{
  "arch": "vit",
  "model": "image classifier",
  "dataset": "Sentinel-2 satellite tiles (TerraMesh)",
  "train_examples": 145000,
  "image_size": 32,
  "crop_scale_min": 0.7,
  "horizontal_flip": true,
  "color_jitter": 0.1,
  "targets": ["main land cover"],
  "num_classes": 9,
  "norm": "rmsnorm",
  "norm_position": "pre",
  "activation": "swiglu",
  "mlp_ratio": 2.67,
  "head_dim": 48,
  "fused_qkv": true,
  "bias": "none",
  "qk_norm": false,
  "parallel_block": false,
  "inner_norm": true,
  "patch_size": [4, 4],
  "conv_stem": false,
  "layers": 12,
  "width": 160,
  "positions": "learned",
  "pooling": "mean",
  "mixing": "cutmix",
  "label_smoothing": 0.1,
  "loss": "cross_entropy",
  "head_dropout": 0.2,
  "init": "torch_default",
  "residual_init": "zero_last",
  "optimizer": "nadamw",
  "lr": 0.0023,
  "beta1": 0.9,
  "beta2": 0.98,
  "eps": 1e-08,
  "steps": 30100,
  "batch_size": 128,
  "epochs": 26.6,
  "lr_schedule": "cosine",
  "final_lr_fraction": 0.1,
  "warmup_steps": 1500,
  "weight_decay": 0.06
}
Rows from block 4, named by matrix and row number. Rows with one number belong to one attention dimension. Each number is 200 + 20 x the weight over its row's rms, rounded and kept within 0 to 999. All counts start at 0. After the name is the row's rms in percent of the matrix's.
# v: attention query, key and value (stacked) (model.blocks.4.attn.qkv.weight, 432x160, the v third), inputs 0-159
# proj: attention output (model.blocks.4.attn.proj.weight, 160x144, transposed), outputs 0-159
v.15,108,213,219,186,249,208,212,177,188,189,208,211,156,241,224,223,224,218,194,188,197,192,237,175,185,197,202,180,201,187,195,208,179,168,200,195,185,208,229,190,194,215,189,170,178,206,217,171,218,199,218,170,201,177,179,149,190,225,228,234,192,195,159,172,173,217,208,199,175,221,202,212,190,179,185,196,167,196,186,226,197,234,222,202,196,227,164,196,177,185,167,187,200,203,213,182,173,241,185,222,174,218,228,165,194,207,203,204,187,173,191,216,195,192,192,183,231,214,219,190,215,204,225,222,190,183,192,162,206,212,205,188,195,213,174,185,179,203,198,202,189,172,180,165,223,230,203,193,194,205,201,181,244,215,217,172,196,214,166,190,204
v.16,103,202,226,184,233,208,213,193,184,187,217,207,180,216,223,226,206,238,188,202,192,178,222,162,190,211,218,183,217,196,187,211,213,168,211,196,176,196,226,189,203,204,208,174,149,202,210,168,215,199,213,174,186,172,186,152,190,219,200,222,212,218,150,164,203,219,238,201,173,207,198,187,192,185,168,194,174,184,179,211,190,216,212,209,188,225,174,199,186,186,178,195,198,213,196,185,172,232,204,218,198,222,237,168,174,212,202,208,196,197,187,222,174,168,200,188,224,207,224,196,216,191,220,219,199,160,200,166,213,198,198,211,179,216,160,198,187,198,196,195,187,195,162,160,205,241,198,179,196,229,193,177,238,215,206,188,194,225,160,198,206
v.17,130,215,181,186,203,196,207,201,186,202,204,193,190,194,219,200,196,211,165,235,197,187,215,177,193,232,275,182,231,226,202,184,215,196,196,176,172,176,188,195,204,181,208,186,163,190,212,225,221,214,182,180,200,186,197,216,210,240,218,198,224,214,193,195,238,221,228,199,208,214,220,186,193,246,201,184,180,193,183,205,158,179,193,207,207,219,220,219,195,174,204,196,168,227,172,204,181,181,208,186,241,206,170,192,189,231,196,197,178,204,195,190,199,180,213,160,220,192,205,196,205,220,237,201,198,198,195,210,228,165,198,218,158,167,167,210,191,187,194,211,178,224,211,162,196,201,214,221,217,224,151,187,196,174,199,208,191,166,171,203,219
v.18,098,215,196,217,201,203,249,205,187,205,206,199,143,210,190,222,211,220,206,203,235,195,208,184,235,262,252,176,184,206,182,217,226,229,183,186,212,209,194,214,245,206,185,210,210,182,204,213,222,228,206,160,200,176,216,216,188,210,212,208,193,220,186,213,206,244,216,207,213,229,208,161,190,233,176,205,184,220,208,207,197,204,216,186,193,188,193,210,190,181,249,181,187,188,173,199,187,170,224,237,193,209,161,162,163,190,188,225,191,177,210,194,234,209,194,183,202,213,193,192,184,237,232,214,193,206,208,199,225,152,195,197,202,215,232,197,178,190,224,202,190,217,218,211,193,209,187,198,193,219,190,212,212,177,194,202,177,200,207,199,196
v.19,114,193,230,197,246,202,193,203,196,207,185,203,202,193,204,228,222,192,188,184,176,194,219,202,156,175,189,218,200,197,178,208,169,146,205,201,190,222,243,208,173,214,219,163,194,249,211,171,221,201,218,181,207,213,185,174,201,228,222,228,195,163,223,180,163,205,174,219,211,179,194,227,188,164,209,194,181,200,202,207,193,245,212,203,206,215,173,202,195,190,141,207,218,213,229,192,190,221,205,155,197,197,249,194,233,226,198,198,176,177,198,231,193,194,200,205,235,203,212,186,225,177,191,224,208,186,195,173,192,221,216,208,200,202,169,196,185,217,193,202,189,197,179,183,222,231,206,220,193,183,192,174,207,217,225,192,207,217,186,192,203
v.20,116,184,203,200,198,185,176,215,203,224,209,207,253,156,198,199,178,190,202,200,191,180,191,228,159,184,206,227,205,212,220,194,212,150,227,186,185,192,209,206,165,193,237,162,180,218,202,197,211,191,199,183,205,213,186,199,229,225,200,175,217,205,235,204,231,176,174,224,219,156,199,203,209,182,244,194,202,176,216,190,200,194,190,203,205,223,210,194,209,197,170,226,200,206,186,214,205,184,203,113,225,185,224,194,243,217,197,181,205,219,196,200,195,177,199,204,198,180,192,218,222,191,185,205,213,193,206,210,199,193,209,229,179,176,194,204,213,213,187,210,206,202,206,208,213,204,244,253,208,203,193,199,140,182,203,206,209,183,182,195,200
v.21,099,189,194,210,189,203,179,205,203,183,188,200,226,182,198,162,186,179,187,190,178,214,192,213,205,157,166,224,209,189,212,199,198,241,212,224,202,188,199,186,181,201,201,204,227,207,187,173,164,158,190,249,193,224,182,191,238,154,184,166,192,186,192,217,195,158,179,175,185,174,201,234,210,186,247,187,233,206,216,176,213,196,184,209,207,179,222,199,212,247,203,202,185,186,207,230,223,194,193,178,195,201,205,218,240,168,209,171,214,213,186,202,204,207,211,225,186,194,179,198,188,159,162,180,196,218,204,216,194,246,208,197,204,220,218,192,232,186,178,204,219,182,191,222,170,182,189,195,190,178,229,226,188,228,196,196,224,180,212,198,191
v.22,080,214,176,206,190,199,202,185,202,219,178,182,191,213,194,208,213,165,222,196,220,207,208,220,198,210,223,194,178,197,198,183,173,193,175,184,226,218,187,216,186,210,175,212,243,196,216,241,222,227,200,161,234,221,207,226,177,233,244,220,190,193,246,222,183,211,167,212,242,221,209,204,181,203,204,195,167,208,219,217,194,208,206,185,217,207,200,201,196,175,190,209,216,199,222,183,198,175,186,187,192,185,172,206,209,222,195,225,180,170,214,189,242,225,192,181,207,190,192,179,179,246,216,223,204,223,183,197,201,175,193,192,231,157,218,193,195,231,216,212,192,198,245,212,242,187,210,227,221,174,192,188,188,154,213,205,174,189,231,189,210
v.23,109,221,208,191,198,213,210,183,177,209,228,196,153,229,177,217,181,242,192,211,186,203,209,169,220,220,213,162,209,196,204,207,217,230,210,176,211,177,209,194,237,196,189,221,148,164,205,185,203,199,186,197,194,173,196,177,197,202,159,218,207,220,133,176,184,213,239,173,169,244,194,173,211,218,173,208,166,204,178,189,200,203,202,207,193,223,230,221,192,207,228,178,191,181,201,191,185,227,180,251,191,214,189,158,147,192,190,202,204,193,194,201,188,181,191,188,188,197,204,208,183,216,239,173,200,201,196,172,193,180,188,188,208,217,182,179,209,211,211,183,187,200,195,176,206,215,186,182,198,219,204,206,235,219,207,203,210,193,193,188,212
v.24,106,187,181,205,173,178,202,198,217,183,147,185,197,188,230,165,219,157,219,213,212,213,196,202,220,222,184,213,206,205,178,206,185,202,181,249,189,218,155,206,213,192,188,208,225,216,191,247,205,229,193,207,201,247,228,224,167,172,217,188,206,180,252,224,218,200,213,209,236,217,211,201,182,204,189,200,208,203,197,201,197,179,187,207,195,170,180,177,217,181,205,224,168,203,203,193,218,187,253,241,203,193,187,235,212,210,213,198,194,212,204,220,167,231,205,187,206,190,209,182,183,181,177,207,188,205,199,237,216,189,209,212,209,172,180,233,203,171,198,202,194,209,183,202,170,184,175,171,202,195,176,168,176,193,182,214,182,206,222,220,208
v.25,081,209,192,166,199,191,202,181,218,250,246,220,203,206,171,231,181,171,246,171,210,200,194,211,194,192,164,192,184,201,222,195,225,182,211,194,210,236,218,206,200,196,185,212,182,171,196,222,236,203,221,159,183,173,171,220,197,220,189,213,192,229,218,192,175,197,179,212,199,215,189,185,217,193,178,211,208,164,211,225,205,175,230,169,205,218,194,197,183,201,199,206,214,188,211,189,179,186,183,200,198,206,188,174,187,196,182,245,223,227,211,201,238,180,186,177,188,219,201,242,216,245,230,192,198,213,208,175,153,184,178,169,216,181,209,177,188,201,210,211,219,187,216,223,244,221,205,213,199,210,197,214,190,176,182,181,197,208,187,171,189
v.26,126,206,223,213,231,229,214,211,172,197,237,208,197,206,183,216,192,263,171,192,185,197,193,187,207,198,210,175,195,197,207,198,217,216,221,169,206,168,229,182,208,200,221,207,162,193,206,139,181,176,203,206,198,164,179,170,210,205,169,214,203,228,117,170,210,213,215,166,160,175,176,186,212,207,200,197,199,209,192,184,206,208,215,201,189,212,215,225,178,209,216,169,231,194,200,211,178,233,188,203,191,215,219,186,162,191,184,195,206,188,187,177,200,176,205,223,192,216,181,197,207,187,203,177,201,197,205,175,212,206,192,202,191,239,208,188,194,222,205,189,200,199,199,188,201,207,208,195,207,211,220,231,248,224,232,185,230,202,179,180,188
v.27,106,203,193,215,182,225,208,195,206,168,198,196,199,233,211,178,212,213,204,195,201,226,209,191,242,198,187,192,194,198,204,203,188,253,179,205,204,189,181,193,229,196,180,250,220,161,187,186,164,201,191,239,207,201,211,206,181,162,186,209,198,211,154,191,208,206,216,169,183,219,192,198,204,217,160,204,227,224,183,195,211,185,207,195,194,175,197,216,194,196,233,179,220,202,213,187,197,220,180,282,170,206,187,247,160,176,209,214,207,195,203,178,216,211,199,203,184,215,204,200,190,192,205,187,197,204,191,206,203,224,195,169,210,223,215,202,192,199,201,192,200,198,199,204,170,182,169,132,209,200,234,226,250,219,194,190,203,201,209,213,199
v.28,102,206,219,175,244,195,189,184,195,207,204,208,182,203,209,237,220,187,199,188,191,190,229,192,165,182,197,204,199,194,187,209,173,145,205,202,182,222,242,201,169,215,207,152,181,237,222,187,229,199,213,170,202,195,173,164,194,230,233,229,196,178,207,176,165,205,181,223,207,195,200,224,187,175,209,193,168,189,199,223,197,232,213,204,202,231,170,195,188,181,146,206,207,211,219,192,179,230,206,164,196,205,238,182,227,226,197,204,185,183,196,234,191,186,197,188,238,204,220,192,226,196,202,227,203,179,185,169,196,218,211,208,201,189,167,185,181,208,196,211,193,183,189,181,234,239,214,220,192,195,192,174,209,200,220,183,193,215,177,191,205
v.29,084,203,233,169,225,198,179,187,190,215,225,211,214,198,201,240,190,226,199,212,174,189,207,180,170,191,196,191,217,197,215,189,207,144,228,191,188,196,220,191,183,195,219,171,135,217,210,191,219,195,205,194,176,180,188,173,196,225,181,221,210,205,196,161,177,193,241,201,182,206,188,178,210,187,187,205,179,169,179,210,192,207,202,212,198,235,209,216,190,194,169,216,199,203,203,186,177,233,198,193,221,207,238,188,167,220,193,203,202,211,194,222,147,164,199,200,199,195,223,208,222,192,215,190,212,161,196,164,182,202,195,208,185,181,141,187,204,210,198,191,194,204,167,156,240,226,212,204,211,215,178,170,207,214,216,200,211,223,174,188,204
v.30,100,201,178,179,193,188,199,190,236,189,199,210,198,202,206,192,223,148,223,184,235,202,188,215,238,193,158,216,176,187,196,201,190,241,167,235,207,242,195,194,214,205,167,234,255,189,197,212,194,216,208,205,198,211,204,233,173,166,227,207,178,204,213,228,176,203,165,218,213,216,205,220,189,189,164,197,224,206,229,222,206,188,212,187,199,172,167,194,197,195,215,190,219,202,227,196,207,186,225,243,184,203,176,229,213,183,205,238,208,206,209,204,235,219,202,192,203,211,209,213,196,219,188,211,181,214,201,213,191,212,182,177,244,193,237,204,185,183,203,211,222,191,218,250,197,187,161,173,192,189,214,199,205,186,180,183,173,214,220,206,185
v.31,105,211,156,185,142,185,179,180,218,202,224,204,211,212,197,175,169,188,221,214,227,199,191,212,230,212,201,187,202,206,241,187,218,241,191,184,207,188,160,195,217,182,176,221,211,145,192,241,190,200,173,202,201,194,208,238,213,199,195,181,205,243,193,218,231,175,198,201,201,230,216,176,214,232,199,202,222,188,211,203,206,152,187,193,198,218,220,203,206,202,234,205,184,192,174,198,209,176,176,215,198,191,151,195,186,181,204,207,220,228,210,162,220,196,198,177,169,186,207,229,186,237,220,194,196,210,201,228,193,189,179,182,205,175,231,198,213,188,195,210,210,196,226,225,199,174,204,198,215,212,212,226,176,167,174,208,184,176,213,206,206
v.32,094,203,231,202,207,209,198,201,186,194,229,219,198,212,177,207,177,254,185,191,166,207,189,181,199,187,182,181,207,195,222,213,228,205,229,189,198,177,224,185,203,199,216,189,161,188,193,151,192,164,206,223,186,159,185,168,224,196,152,198,204,217,136,169,199,189,227,175,147,188,183,177,219,194,194,207,204,192,181,183,214,208,203,200,185,211,216,208,185,226,219,186,209,190,178,207,186,233,170,201,192,215,218,164,167,178,193,186,218,208,190,192,182,168,201,216,176,204,199,209,222,188,203,167,212,186,209,165,190,216,193,191,186,244,197,175,204,194,193,193,201,189,175,183,192,210,199,198,195,220,224,227,223,241,208,187,234,201,171,188,190
v.33,104,208,214,210,215,203,230,210,184,212,190,191,185,206,213,221,214,233,187,221,201,179,213,184,186,250,273,182,203,215,180,203,198,157,191,165,194,189,199,214,213,198,210,181,169,204,214,220,225,236,203,162,213,193,221,203,175,244,217,219,217,196,208,186,221,247,224,215,221,215,205,169,181,222,172,206,162,202,177,209,185,205,205,202,202,209,193,199,194,156,197,201,197,212,184,180,182,202,219,209,217,199,204,193,169,236,196,209,175,177,209,202,189,197,199,174,217,203,210,190,198,211,229,222,209,187,200,194,224,147,206,222,180,191,168,215,174,215,219,195,169,231,199,160,213,216,223,203,216,224,163,174,211,174,209,213,182,207,186,206,210
v.34,103,202,190,224,186,207,218,196,200,166,160,182,166,215,232,169,216,202,192,216,213,213,201,180,242,240,202,180,203,203,174,203,194,235,175,221,196,190,163,195,242,197,190,234,214,197,202,216,188,219,187,219,207,222,232,202,162,170,201,197,209,201,180,209,222,221,243,171,204,229,200,187,186,211,158,201,204,224,178,189,200,190,193,206,187,177,184,186,200,185,222,183,183,204,203,190,199,205,232,289,188,203,175,216,175,198,211,209,193,193,201,199,180,224,201,189,204,206,204,169,168,181,196,197,184,201,198,214,235,197,203,205,206,202,189,228,197,178,199,190,187,212,181,200,153,183,163,150,205,202,191,184,227,211,198,205,186,205,216,220,205
v.35,093,229,188,172,208,205,185,175,203,229,251,207,208,214,184,237,185,198,212,197,201,184,211,207,186,204,225,192,205,202,230,174,197,183,209,151,208,200,226,208,176,193,185,197,179,169,212,217,219,206,195,161,194,180,182,211,220,259,218,229,199,237,196,183,185,198,198,209,195,231,204,181,207,218,205,206,181,179,205,221,191,184,207,191,223,254,211,220,197,187,188,195,208,194,193,199,191,198,176,153,202,196,179,170,181,212,180,221,197,200,205,183,223,179,191,173,213,205,206,221,207,255,250,203,213,203,190,187,182,175,190,198,197,162,194,187,195,223,208,208,199,200,233,181,257,204,217,234,212,221,188,200,210,158,206,212,187,169,197,175,208
proj.15,105,241,188,209,221,186,195,230,222,212,230,187,196,224,217,161,184,196,241,222,178,196,204,220,196,190,179,199,196,211,175,187,194,186,204,196,204,196,157,197,220,193,190,220,215,182,215,191,212,200,219,197,217,202,191,217,207,207,183,191,192,195,179,228,252,238,165,200,233,206,200,210,192,219,246,237,204,216,147,189,168,174,214,231,226,216,177,201,175,208,224,194,229,238,197,195,199,175,156,162,220,200,197,201,224,176,169,205,181,210,188,205,230,209,190,198,227,168,185,213,197,244,185,220,200,212,218,220,217,190,207,204,185,173,215,190,181,163,205,185,181,209,178,213,180,190,190,199,212,204,204,205,158,197,166,190,198,192,197,198,221
proj.16,100,213,194,190,223,170,192,221,236,192,226,203,214,226,201,156,195,191,244,200,175,181,211,237,193,180,171,209,218,199,193,183,184,203,195,202,205,198,177,165,214,187,192,213,223,188,191,187,225,204,224,197,234,211,191,209,213,193,198,177,171,205,188,225,233,221,161,198,235,208,192,206,190,194,255,219,233,202,173,183,166,171,215,204,231,201,186,193,168,210,231,186,226,231,203,198,177,195,177,153,200,209,222,210,214,164,175,197,198,211,166,197,231,222,186,212,221,178,188,219,203,245,172,219,206,219,213,213,213,181,202,206,197,184,199,195,189,165,211,217,182,181,199,209,197,181,197,196,201,210,200,212,158,193,172,149,197,185,205,191,191
proj.17,126,182,192,182,210,220,186,203,210,174,190,226,232,208,202,195,225,168,202,187,236,185,230,210,202,172,169,198,216,194,192,209,191,192,160,221,219,205,184,155,216,188,191,206,216,193,179,199,188,200,202,195,220,193,216,199,178,194,233,210,176,198,237,216,159,191,169,213,216,211,211,209,222,168,165,207,229,198,216,194,164,205,205,168,210,161,181,201,192,186,184,184,246,174,241,203,156,168,211,216,165,216,228,194,207,172,194,167,203,207,192,214,263,199,197,201,208,179,199,210,155,185,192,223,196,205,198,200,180,188,213,198,218,239,188,209,209,205,191,204,215,191,188,206,207,193,199,187,203,206,257,200,208,193,186,162,186,196,209,195,165
proj.18,095,221,199,184,228,224,191,213,201,221,199,212,215,200,205,195,216,151,204,201,169,194,225,196,185,172,166,179,211,205,169,211,206,215,189,222,202,209,202,211,212,201,205,201,202,195,192,164,195,174,201,210,194,186,225,243,188,235,188,196,231,179,198,196,120,199,185,206,218,165,211,212,202,190,264,227,220,203,164,211,222,185,196,205,220,173,180,192,220,187,193,174,212,215,191,184,221,213,169,174,227,194,196,203,227,175,169,193,191,177,221,214,230,200,197,230,213,200,213,170,168,194,197,224,211,208,172,171,177,231,200,210,177,212,211,188,213,171,193,198,203,173,192,220,211,218,220,220,195,176,200,199,212,211,163,166,210,233,190,206,216
proj.19,112,229,173,197,192,203,220,178,205,212,219,191,158,209,229,174,171,209,239,206,202,190,188,185,210,219,201,189,199,213,225,197,186,203,228,165,203,189,158,191,225,184,192,229,225,151,205,217,179,203,202,213,201,224,175,197,214,185,179,215,192,218,207,206,249,209,222,204,221,216,187,220,215,221,188,221,174,205,181,228,191,195,197,238,219,229,186,196,198,225,199,216,217,203,217,214,194,158,181,183,207,205,187,209,214,216,207,221,205,227,186,196,201,210,192,192,201,166,174,221,195,213,183,219,217,199,204,262,218,160,211,197,190,172,223,177,194,164,199,186,211,221,186,222,182,212,163,180,240,223,233,206,176,171,202,246,207,193,205,185,205
proj.20,108,177,205,206,206,213,218,165,185,170,172,193,181,188,200,210,199,212,189,203,231,206,193,186,233,186,214,191,230,217,192,196,196,215,191,219,173,204,209,156,195,205,200,171,237,200,183,219,187,205,180,215,209,215,190,174,206,151,240,200,161,215,227,192,212,201,230,195,180,219,216,194,232,195,163,185,190,197,244,222,212,224,185,192,170,206,221,189,228,213,181,208,199,199,257,231,216,162,229,203,178,225,206,203,162,228,225,217,224,205,158,199,187,217,195,185,207,189,192,217,208,168,198,179,208,194,217,206,225,199,220,176,238,214,201,209,207,245,196,235,218,202,194,207,191,196,180,204,184,209,241,200,217,190,231,205,194,170,207,198,189
proj.21,098,188,217,199,182,202,203,188,189,188,185,193,194,192,183,219,190,254,188,182,213,216,166,217,209,229,232,206,187,174,217,182,206,175,217,179,199,202,212,220,206,204,207,172,182,212,216,213,206,210,200,188,192,219,183,175,181,198,188,203,203,198,198,181,237,188,215,184,204,200,176,183,192,204,156,174,171,210,245,204,241,200,222,180,179,238,238,200,193,185,188,236,176,184,205,193,225,230,217,250,174,195,192,207,174,253,228,209,202,196,204,180,143,186,199,172,175,236,200,203,228,178,219,174,191,188,216,191,215,190,181,195,224,178,181,207,198,246,187,192,201,207,225,165,184,189,203,203,192,203,183,207,201,187,243,225,199,176,208,201,179
proj.22,086,196,183,221,194,243,193,198,178,218,204,198,172,189,223,209,212,181,173,215,208,204,220,161,210,182,199,177,187,227,185,230,207,196,215,216,193,195,184,216,208,197,191,218,202,185,213,204,166,185,182,232,172,161,205,227,188,204,203,198,220,188,213,196,174,203,212,226,162,204,220,199,225,202,162,231,186,211,177,212,199,227,160,232,188,180,179,195,222,207,175,189,209,189,207,216,212,167,191,206,224,201,166,180,225,192,195,190,190,198,232,224,224,185,217,207,210,185,196,194,176,177,218,212,197,184,186,204,179,214,227,200,179,222,225,197,197,175,197,167,218,256,151,243,185,232,197,209,219,202,237,197,219,211,190,258,207,217,201,212,228
proj.23,100,184,214,206,237,177,182,225,222,188,225,223,209,226,203,196,221,172,222,187,175,206,226,245,171,180,187,209,194,185,189,201,204,208,190,232,212,194,205,200,212,212,178,234,197,225,215,197,213,200,236,201,207,184,202,213,178,227,203,188,189,188,172,206,179,216,179,213,232,188,219,217,173,183,238,208,230,213,177,181,188,188,205,204,205,174,178,176,177,184,213,190,184,235,179,187,194,228,179,172,218,211,199,188,233,190,165,190,182,174,196,206,203,214,205,232,227,180,222,169,194,227,222,191,164,215,199,158,209,210,177,221,203,181,205,218,182,215,222,218,187,152,208,179,219,166,197,219,184,201,139,197,200,200,179,162,195,227,197,214,188
proj.24,103,224,181,186,162,186,210,201,195,229,187,208,209,191,185,220,206,241,162,190,212,183,177,172,190,204,211,204,179,219,237,222,196,181,197,154,200,197,203,199,210,168,223,176,194,188,180,187,203,212,189,189,195,178,220,205,230,187,202,227,207,209,235,182,183,171,197,218,188,197,193,190,204,193,151,188,209,170,233,224,187,221,217,181,203,208,207,206,195,191,197,179,214,166,195,204,193,184,236,234,189,198,232,199,179,196,213,206,207,235,225,202,248,174,206,185,169,224,181,229,196,210,188,224,242,179,198,218,164,184,198,207,183,224,202,166,203,173,203,192,208,242,218,220,212,252,225,174,231,216,237,205,204,184,184,211,203,204,196,179,192
proj.25,086,195,209,233,219,205,210,201,193,205,218,182,199,213,203,221,201,158,188,223,173,212,211,176,203,187,197,191,212,228,171,182,196,230,200,224,182,193,229,197,171,226,208,211,204,198,207,185,181,187,181,220,211,203,189,225,226,199,209,206,221,191,183,188,202,226,202,205,189,193,240,215,203,224,273,220,207,203,165,186,189,202,173,234,208,169,189,213,240,214,222,176,205,256,194,225,234,199,174,152,232,187,194,192,188,168,175,193,189,195,201,197,213,213,198,222,234,190,210,182,199,191,229,173,204,215,170,198,233,227,216,213,178,208,249,222,185,242,213,202,183,185,174,198,187,193,196,193,195,195,196,213,230,205,181,210,194,185,192,224,228
proj.26,117,190,216,190,241,201,194,219,230,187,212,197,202,191,202,172,198,166,236,186,174,210,213,237,191,207,191,204,220,172,178,186,198,216,201,223,212,220,213,202,179,221,182,221,202,215,220,194,234,204,235,184,198,236,195,199,177,223,189,187,189,199,175,208,215,206,195,184,211,212,189,205,177,185,252,212,204,213,183,168,215,165,215,204,202,221,201,187,179,208,202,220,175,216,186,188,179,230,171,167,200,184,192,206,232,204,191,199,184,169,156,193,152,220,201,217,220,194,222,183,208,210,194,180,171,216,214,174,222,205,189,180,214,155,174,229,200,195,201,210,186,144,212,175,202,171,187,225,165,183,155,186,187,213,216,157,199,198,204,209,188
proj.27,100,204,193,216,191,190,170,231,211,227,210,201,232,193,175,203,198,193,200,215,178,221,203,206,166,213,188,231,188,196,208,196,214,192,199,194,212,202,215,230,200,208,197,212,148,229,229,202,232,204,216,188,175,188,224,219,188,232,178,187,215,167,165,216,165,199,191,188,198,205,192,187,168,190,201,192,216,200,181,155,186,178,208,191,200,213,207,223,171,176,210,200,162,187,153,165,170,253,202,212,217,168,198,196,220,208,178,183,185,190,222,197,168,190,201,204,190,221,218,191,211,236,206,194,160,200,204,173,190,200,177,207,196,183,166,222,194,206,212,179,183,204,229,166,220,186,237,208,207,185,139,184,181,232,202,178,199,222,203,205,214
proj.28,104,236,176,211,199,193,218,189,213,208,225,185,177,226,230,173,179,202,234,207,201,191,195,194,212,202,192,188,202,217,203,194,186,195,215,177,207,188,154,180,220,184,192,224,234,163,199,210,184,201,202,210,217,214,172,205,222,189,186,206,186,208,208,211,256,223,200,205,218,209,199,217,213,226,206,221,194,207,171,217,167,202,197,239,228,214,182,202,197,234,210,198,236,221,216,213,194,151,174,169,208,214,197,200,211,187,188,213,197,224,192,203,235,217,190,193,215,169,168,224,189,216,189,220,221,206,207,257,222,174,210,200,186,187,231,176,178,179,203,185,198,230,173,224,173,202,166,180,235,221,243,217,173,181,181,233,200,183,201,190,209
proj.29,084,191,200,201,214,162,201,197,230,164,229,207,184,234,214,179,197,180,229,205,189,172,205,237,217,197,192,212,228,188,212,194,175,208,195,204,199,185,192,152,188,196,176,235,221,200,185,197,205,214,219,200,222,223,179,180,240,177,219,188,160,224,184,209,256,225,194,213,203,212,208,211,188,210,236,194,215,194,192,184,150,184,194,208,213,193,193,187,183,226,239,191,206,237,199,221,166,189,199,159,192,227,222,190,204,164,191,208,203,212,151,195,225,216,192,215,220,163,197,216,206,236,190,199,204,222,213,217,229,185,190,205,202,190,218,211,183,202,222,229,181,170,193,200,190,177,171,179,201,234,193,206,189,181,188,177,183,179,205,202,181
proj.30,098,233,186,229,175,223,208,214,177,256,202,183,221,193,193,219,189,202,167,213,193,214,181,161,185,215,209,196,179,223,195,194,209,198,212,160,205,181,207,232,179,199,232,180,172,185,198,179,196,178,168,212,190,186,210,224,226,222,171,199,246,187,192,188,193,205,195,186,172,171,193,192,203,224,227,200,206,188,179,200,204,200,203,210,218,198,207,237,212,210,215,177,217,198,159,199,222,211,181,208,221,160,197,197,191,178,190,190,191,211,240,193,222,182,193,198,188,232,191,188,206,189,210,202,227,197,164,215,177,211,208,209,148,214,231,173,190,200,195,157,186,245,186,203,197,228,229,173,222,198,201,218,211,223,185,244,209,197,188,196,239
proj.31,113,167,225,229,204,194,182,210,180,181,183,202,228,197,177,235,229,193,159,217,207,224,218,200,197,174,199,211,199,206,171,198,221,193,174,247,191,200,232,201,184,224,212,165,178,247,195,191,194,199,182,201,205,166,224,189,195,198,233,170,199,172,188,211,155,215,185,204,168,184,227,185,209,200,201,178,224,208,222,173,181,224,183,178,175,160,206,217,207,177,216,175,191,201,202,210,206,213,229,222,202,205,206,189,178,185,191,181,204,185,215,217,213,197,196,207,211,219,212,182,197,195,226,172,178,197,199,152,197,239,205,203,214,245,194,234,208,259,205,196,192,205,205,189,209,179,230,213,170,179,178,198,234,229,202,187,197,204,201,228,209
proj.32,097,203,227,195,230,168,192,200,220,173,212,202,195,209,193,186,197,187,227,197,180,207,199,249,195,207,196,216,209,173,188,168,199,211,192,218,200,209,208,199,192,221,188,197,195,230,210,200,223,213,220,181,211,233,190,188,192,211,200,190,187,195,165,214,222,217,192,185,225,202,196,205,173,204,258,193,195,214,194,179,217,172,224,195,202,212,204,195,179,198,230,208,177,230,193,188,206,236,194,170,198,196,197,204,197,211,192,212,191,175,168,187,155,216,187,199,218,194,220,185,227,226,200,176,175,218,211,177,236,206,183,196,220,161,185,227,195,224,209,221,177,131,230,163,201,156,189,219,170,185,139,192,190,199,206,157,189,187,208,210,187
proj.33,099,206,176,179,213,201,193,208,218,200,207,219,210,203,218,173,209,154,226,202,198,173,227,190,198,170,162,189,223,209,193,227,192,217,177,226,205,208,178,169,209,187,186,233,234,183,181,200,192,199,215,199,205,191,217,225,199,197,213,206,181,214,229,217,154,191,182,213,213,214,214,217,212,167,209,219,224,190,178,206,169,199,188,205,217,168,162,184,202,203,183,183,224,196,212,197,164,164,191,168,201,218,216,192,229,164,186,188,204,214,185,221,250,212,209,222,208,160,196,213,167,215,167,237,208,201,200,214,175,196,214,204,198,223,194,191,213,139,202,226,210,187,180,238,215,221,182,204,208,207,239,185,191,199,168,161,198,222,199,190,195
proj.34,095,219,185,181,187,194,185,241,219,229,199,216,238,190,176,198,219,216,190,180,192,189,199,197,164,200,197,216,168,198,224,219,208,184,195,173,225,217,205,223,216,178,209,197,173,205,192,182,228,212,225,175,184,177,234,213,195,220,186,203,205,195,209,198,163,179,176,214,207,194,184,184,176,179,171,197,225,180,205,197,188,200,233,181,207,204,192,206,160,159,205,186,201,167,176,175,164,227,216,222,198,176,225,219,218,196,189,182,188,210,230,205,236,187,201,208,174,222,198,206,191,245,181,233,211,191,215,187,158,192,173,206,191,195,176,183,205,149,207,182,200,226,246,198,218,234,243,188,222,198,200,188,185,201,190,172,207,230,203,187,182
proj.35,095,164,203,226,229,225,195,205,184,179,217,203,190,214,207,209,217,153,205,223,204,208,237,197,216,174,190,198,213,219,163,199,219,217,181,250,185,189,212,186,184,231,182,223,205,218,205,198,178,196,195,221,196,171,193,203,188,207,220,179,188,193,191,226,169,231,194,212,172,211,239,212,224,197,215,217,219,225,178,180,168,208,150,218,193,148,180,212,222,206,205,190,208,226,209,225,207,173,200,179,227,219,186,180,212,176,180,184,200,186,192,225,225,211,214,217,241,166,211,196,179,185,228,183,170,205,193,173,222,218,224,207,205,234,224,233,193,246,208,196,202,202,169,218,198,184,191,210,168,195,201,200,227,212,190,198,201,208,197,225,217